A small self-supervised image encoder, trained from scratch: arch gmlp, 194171 training examples.
Rows from block 2 of a small self-supervised image encoder, named by matrix and row number. Rows with one number belong to one neuron. Each number is 50 + 15 x the weight over its row's rms, rounded and kept within 0 to 99. All counts start at 0.
Before each neuron's rows are labels from the 100 images, of 14848, where the neuron reaches its largest size: "responds to" is what is common among them; "patch colour" is the nearest of a few named colours to the mean colour under the peak. Only what is clearly more common there than usual is listed. The data: microscope photos of single blood and bone marrow cells. In brackets: how many of the 100.
# u: gMLP up (value half) (model.blocks.2.mixer.u.weight, 256x128), inputs 0-63
# v: gMLP up (gate half) (model.blocks.2.mixer.v.weight, 256x128), inputs 0-63
# out: gMLP down (model.blocks.2.mixer.out.weight, 128x256, transposed), outputs 0-63

responds to: cell type: lymphocyte (45)
patch colour: black (39)
u.17:29 47 40 52 40 41 61 28 33 62 55 37 53 48 68 64 52 58 52 65 55 46 60 30 35 50 48 52 44 36 32 36 38 47 36 43 60 68 50 58 25 56 65 23 57 88 29 44 55 35 26 76 29 59 45 23 57 37 43 56 32 72 44 60
v.17:77 26 80 39 49 59 62 15 56 55 52 55 51 55 54 46 57 38 47 35 49 54 51 63 74 54 66 29 48 31 60 71 47 49 67 56 38 53 56 35 36 65 35 57 68 53 12 64 63 79 45 50 62 16 64 36 26 81 64 59 47 46 45 33
out.17:56 65 43 64 75 53 80 45 65 44 56 73 41 37 57 58 53 55 31 34 57 63 35 53 39 52 52 37 27 56 35 41 64 51 36 67 19 82 51 44 57 45 69 51 40 31 26 44 51 80 54 62 60 77 32 45 59 72 38 68 59 74 35 45

responds to: cell type: erythroblast (60)
patch colour: black (88)
u.78:57 44 63 72 44 55 54 39 42 54 70 30 48 50 62 77 62 56 21 66 47 58 64 38 50 20 28 73 79 45 34 56 74 64 31 44 47 35 28 73 54 22 58 72 32 46 74 37 32 21 55 64 53 77 30 76 46 35 41 52 40 35 59 73
v.78:38 80 41 33 77 62 43 34 64 37 80 66 26 53 34 19 48 59 67 60 58 71 48 32 85 52 34 21 47 44 39 58 40 70 58 45 59 61 34 21 34 56 42 69 65 38 37 73 41 19 48 80 44 70 55 53 29 61 51 40 39 75 55 65
out.78:40 63 39 28 23 38 62 43 69 40 60 44 53 55 56 38 53 50 44 31 66 43 51 61 29 75 46 49 31 48 44 46 67 60 55 13 67 68 73 44 44 61 75 34 36 43 67 34 51 65 48 26 42 30 50 48 45 26 57 46 52 62 35 46

responds to: smear: peripheral blood (44)
patch colour: white (83)
u.151:33 53 40 50 36 69 38 24 76 37 50 53 68 47 57 49 94 40 44 50 89 56 49 29 49 55 28 14 41 69 63 59 28 48 64 37 37 28 66 59 62 58 58 55 31 44 40 63 51 44 47 43 53 67 29 33 35 56 65 63 46 43 59 83
v.151:44 49 52 32 53 32 30 69 45 46 22 35 50 59 25 79 51 35 55 52 48 31 54 37 70 57 81 72 61 38 27 42 40 74 41 42 49 44 37 43 40 50 72 56 41 55 36 59 78 32 38 55 56 55 54 46 34 57 47 58 66 63 42 69
out.151:70 65 42 32 86 26 45 36 65 46 56 60 17 53 45 59 24 49 52 58 52 40 39 39 32 44 55 70 56 44 35 66 59 31 49 66 50 76 31 55 30 64 35 52 60 57 67 34 34 61 69 68 23 63 77 63 33 59 36 46 67 79 65 49

responds to: cell type: erythroblast (44); cell type: lymphocyte (36)
patch colour: black (96)
u.95:39 56 25 82 36 54 39 69 66 71 39 36 37 51 25 61 36 47 54 72 33 58 32 39 27 55 40 38 48 53 45 67 62 63 19 53 71 40 47 52 49 64 55 56 46 49 56 39 72 40 69 44 35 77 46 68 23 39 36 68 58 39 36 27
v.95:50 55 35 69 38 36 27 36 43 68 42 66 86 45 49 45 42 49 58 42 56 46 48 52 45 65 37 46 13 48 85 71 10 65 47 47 39 63 18 45 62 29 38 94 27 27 52 38 44 50 29 56 36 70 56 42 45 59 45 50 52 39 54 41
out.95:49 34 55 48 68 42 60 49 20 72 49 50 69 42 35 60 30 37 56 54 77 55 71 62 63 41 72 84 63 63 15 47 83 53 52 57 30 38 28 71 56 55 34 53 24 55 45 48 17 65 55 52 54 42 32 33 43 66 49 57 55 22 71 43

responds to: cell type: lymphocyte (39)
patch colour: white (99)
u.105:63 48 33 62 41 50 79 59 70 71 42 39 41 24 67 37 57 66 56 49 58 57 40 72 53 52 50 47 55 65 30 40 50 61 79 46 38 37 45 29 25 61 48 70 65 62 40 18 46 63 34 39 33 29 58 62 52 46 31 49 35 53 63 62
v.105:51 38 60 27 59 18 54 43 63 49 50 16 48 36 59 55 69 26 73 28 58 25 53 67 64 25 64 45 75 30 71 38 61 37 72 39 65 33 42 26 61 55 71 40 18 62 49 30 37 55 57 48 48 62 28 29 52 60 27 78 46 38 67 39
out.105:48 25 67 68 35 41 26 59 23 53 76 72 57 69 39 34 41 81 43 29 53 50 64 43 78 19 34 54 40 39 69 74 47 53 36 38 50 70 64 68 35 35 48 36 60 54 58 29 46 16 58 50 47 57 41 55 74 48 45 61 45 49 64 40

responds to: smear: peripheral blood (35)
patch colour: white (75)
u.68:66 62 27 50 61 55 74 34 27 34 19 44 67 28 64 38 23 57 61 30 44 75 52 27 26 49 45 33 67 55 52 51 43 76 42 57 54 56 76 81 26 42 33 36 59 44 69 41 22 67 82 59 75 48 57 35 36 37 61 54 66 38 64 64
v.68:58 57 76 57 42 39 31 18 58 65 34 16 32 70 40 46 70 24 69 65 37 43 67 66 30 42 55 33 55 41 67 61 67 60 38 73 24 24 42 46 45 43 35 35 35 69 41 61 44 66 29 15 46 44 30 52 31 53 40 53 65 60 56 73
out.68:63 32 63 61 29 71 39 74 46 48 76 52 48 51 58 54 25 50 71 50 62 37 62 60 49 62 57 71 48 32 52 33 60 45 52 26 44 68 33 41 62 62 51 63 37 46 72 65 67 33 38 47 51 56 50 87 52 87 36 46 18 62 61 26

responds to: smear: peripheral blood (37)
patch colour: white (77)
u.54:56 50 55 58 35 75 60 43 57 24 36 54 43 36 66 53 63 63 57 65 36 58 02 34 65 53 65 55 35 31 60 35 35 62 52 47 70 42 44 69 48 26 55 43 58 54 63 64 32 60 64 33 44 65 53 77 45 41 50 35 45 47 28 70
v.54:59 75 79 50 39 41 38 50 46 55 33 46 61 30 45 45 56 60 63 53 32 72 55 65 35 70 42 49 57 56 55 24 45 59 45 78 51 29 70 49 51 54 64 23 43 35 50 62 35 40 53 56 41 85 65 42 65 53 64 50 47 37 47 50
out.54:42 42 25 53 67 47 68 72 40 72 44 34 55 42 52 74 48 52 38 56 51 53 73 40 14 85 36 36 24 48 66 42 63 31 31 59 69 57 75 58 60 57 40 75 49 38 34 56 78 40 51 44 49 52 55 57 58 37 56 56 67 59 64 27

responds to: smear: peripheral blood (72); cell type: segmented neutrophil (49)
patch colour: white (87)
u.123:52 28 68 61 33 49 73 30 76 48 51 42 74 40 36 48 47 51 39 77 77 59 65 45 45 31 66 17 53 55 16 73 53 58 72 51 63 27 71 31 60 54 66 56 44 44 49 58 57 62 22 33 63 39 65 36 51 63 44 56 35 43 64 86
v.123:59 52 55 74 40 41 58 58 28 34 29 54 66 52 39 65 54 36 52 61 45 40 41 49 49 56 58 62 51 29 74 28 19 48 29 57 49 49 41 61 55 50 40 87 52 18 58 13 39 34 35 67 29 66 69 80 81 44 40 39 76 41 68 42
out.123:47 54 63 38 53 64 36 75 65 65 43 72 52 53 36 50 74 45 38 50 43 56 22 43 58 35 30 66 50 23 69 57 29 35 41 65 37 60 52 47 42 70 52 18 61 62 54 43 48 59 59 51 41 24 44 74 45 39 47 45 48 47 71 48

responds to: smear: peripheral blood (81)
patch colour: white (68)
u.40:48 82 39 80 62 47 56 52 59 63 23 41 56 35 62 47 48 41 58 51 51 66 43 63 45 70 50 54 63 45 22 37 43 57 47 55 63 44 47 48 60 61 73 53 70 61 61 61 46 46 63 54 23 46 55 36 78 52 39 21 43 24 53 31
v.40:51 72 44 69 59 70 49 33 58 54 66 24 70 34 50 43 86 55 50 73 59 48 30 35 54 42 54 75 63 42 54 40 48 53 84 40 45 51 30 28 45 36 57 65 59 69 09 46 16 71 55 69 34 50 47 73 73 28 41 63 46 36 66 72
out.40:55 12 73 31 31 63 51 64 52 48 66 40 35 46 48 43 56 58 52 36 44 51 38 37 66 52 37 29 54 68 71 71 33 36 35 47 37 70 69 54 35 35 58 45 41 61 45 61 55 45 41 21 41 25 39 73 47 61 43 42 25 70 67 72

responds to: smear: peripheral blood (66)
patch colour: white (67)
u.33:45 35 52 46 38 61 47 26 36 56 66 35 62 30 65 53 73 43 39 61 32 62 18 77 39 44 38 42 43 69 29 45 38 60 73 44 82 19 52 32 42 31 46 64 57 41 26 62 64 64 51 66 84 71 42 40 69 54 34 41 56 59 66 71
v.33:76 37 44 22 53 34 48 62 29 34 64 76 75 48 37 43 41 63 60 49 49 47 43 36 40 47 40 65 76 31 66 43 23 67 33 56 57 37 05 56 48 65 40 50 52 35 86 43 40 54 63 41 46 56 73 75 39 48 49 57 62 43 39 73
out.33:66 36 50 35 42 56 58 43 65 54 39 58 56 50 45 54 37 77 27 30 71 78 32 33 79 32 38 63 55 43 68 75 39 43 61 53 21 89 38 42 52 89 63 43 69 63 40 32 79 52 48 63 38 36 21 65 36 42 62 57 33 18 66 64

responds to: cell type: segmented neutrophil (42); smear: peripheral blood (41)
patch colour: white (60)
u.45:46 30 59 59 46 69 63 67 41 60 72 54 41 49 38 67 72 69 34 56 54 44 26 53 66 48 39 56 82 55 40 27 47 60 65 53 25 56 27 43 43 61 41 39 71 58 44 28 47 33 30 71 60 37 46 37 49 35 20 37 62 58 79 50
v.45:66 19 64 30 36 66 42 86 49 75 48 48 33 46 82 28 44 52 50 77 71 65 71 33 65 46 68 19 60 43 38 34 39 42 49 48 55 41 50 67 41 23 69 52 47 49 70 69 70 41 54 49 54 68 49 69 30 40 51 34 56 37 47 08
out.45:63 68 50 68 61 44 59 32 89 55 60 51 53 54 34 55 63 51 54 12 26 40 58 50 50 50 32 46 37 47 48 56 79 63 41 55 88 47 74 72 55 51 62 57 38 60 43 42 28 47 74 37 37 49 48 75 56 57 74 53 61 49 46 53

responds to: smear: peripheral blood (58)
patch colour: white (90)
u.10:61 35 62 53 42 29 55 31 64 70 42 77 52 35 54 73 43 61 27 66 64 48 39 57 56 49 23 42 41 41 25 38 56 53 45 65 29 53 64 32 27 36 76 33 55 53 22 43 50 25 58 44 49 40 35 69 60 53 63 61 35 69 46 38
v.10:42 49 72 37 62 33 61 45 04 61 37 52 63 40 52 15 45 50 63 53 42 25 62 63 43 77 48 63 48 38 56 32 46 70 36 42 62 47 51 81 44 43 33 54 50 63 98 33 42 35 29 55 25 39 40 65 50 58 44 46 53 63 73 76
out.10:27 49 43 54 57 40 46 42 24 53 57 55 64 61 38 51 56 23 82 29 39 49 75 52 42 61 50 57 30 74 90 58 55 44 49 32 49 48 48 32 62 48 39 47 48 74 67 51 57 53 52 60 35 53 75 53 42 40 35 55 64 72 42 43

responds to: smear: peripheral blood (56)
patch colour: grey (92)
u.249:43 56 36 64 55 56 43 50 42 44 44 47 50 46 57 30 33 67 81 55 38 30 67 23 68 61 55 65 62 62 32 35 87 60 23 55 16 41 28 50 31 52 17 40 47 49 64 59 58 27 56 32 74 56 10 32 29 50 35 51 54 73 45 43
v.249:38 77 67 26 53 59 40 29 52 54 55 99 59 41 60 31 32 24 65 66 39 52 41 49 52 83 30 22 62 63 39 62 28 76 67 37 25 61 51 38 60 62 49 50 51 47 22 37 29 44 58 55 55 36 53 50 43 49 63 46 51 33 39 51
out.249:51 48 74 65 51 41 54 41 47 69 33 33 45 72 46 64 66 51 59 61 77 65 54 70 33 55 76 41 40 51 48 46 70 54 61 61 19 45 41 83 63 72 52 70 31 48 60 51 26 52 34 48 36 59 36 26 40 50 58 51 64 25 58 50

responds to: cell type: erythroblast (67)
patch colour: black (82)
u.202:54 38 58 79 59 59 49 41 38 34 38 37 76 57 57 57 45 37 50 47 69 73 36 34 32 14 47 61 53 36 63 76 48 45 40 42 57 53 39 61 29 52 80 43 38 55 68 52 75 32 52 56 40 63 57 38 41 54 35 39 62 60 57 74
v.202:36 67 45 42 50 66 77 00 59 47 63 64 42 25 45 38 56 63 61 56 51 58 52 24 42 45 48 04 47 31 62 45 34 40 59 39 43 41 32 50 31 49 52 84 57 68 47 60 35 49 62 34 47 55 53 29 57 66 49 12 54 58 28 41
out.202:31 40 61 39 36 44 61 42 50 47 45 37 49 67 53 52 11 35 13 42 59 68 38 56 30 52 55 66 47 59 44 21 54 58 83 30 71 57 51 25 70 23 69 72 46 53 26 73 51 45 36 68 61 36 54 69 42 51 45 58 68 50 38 53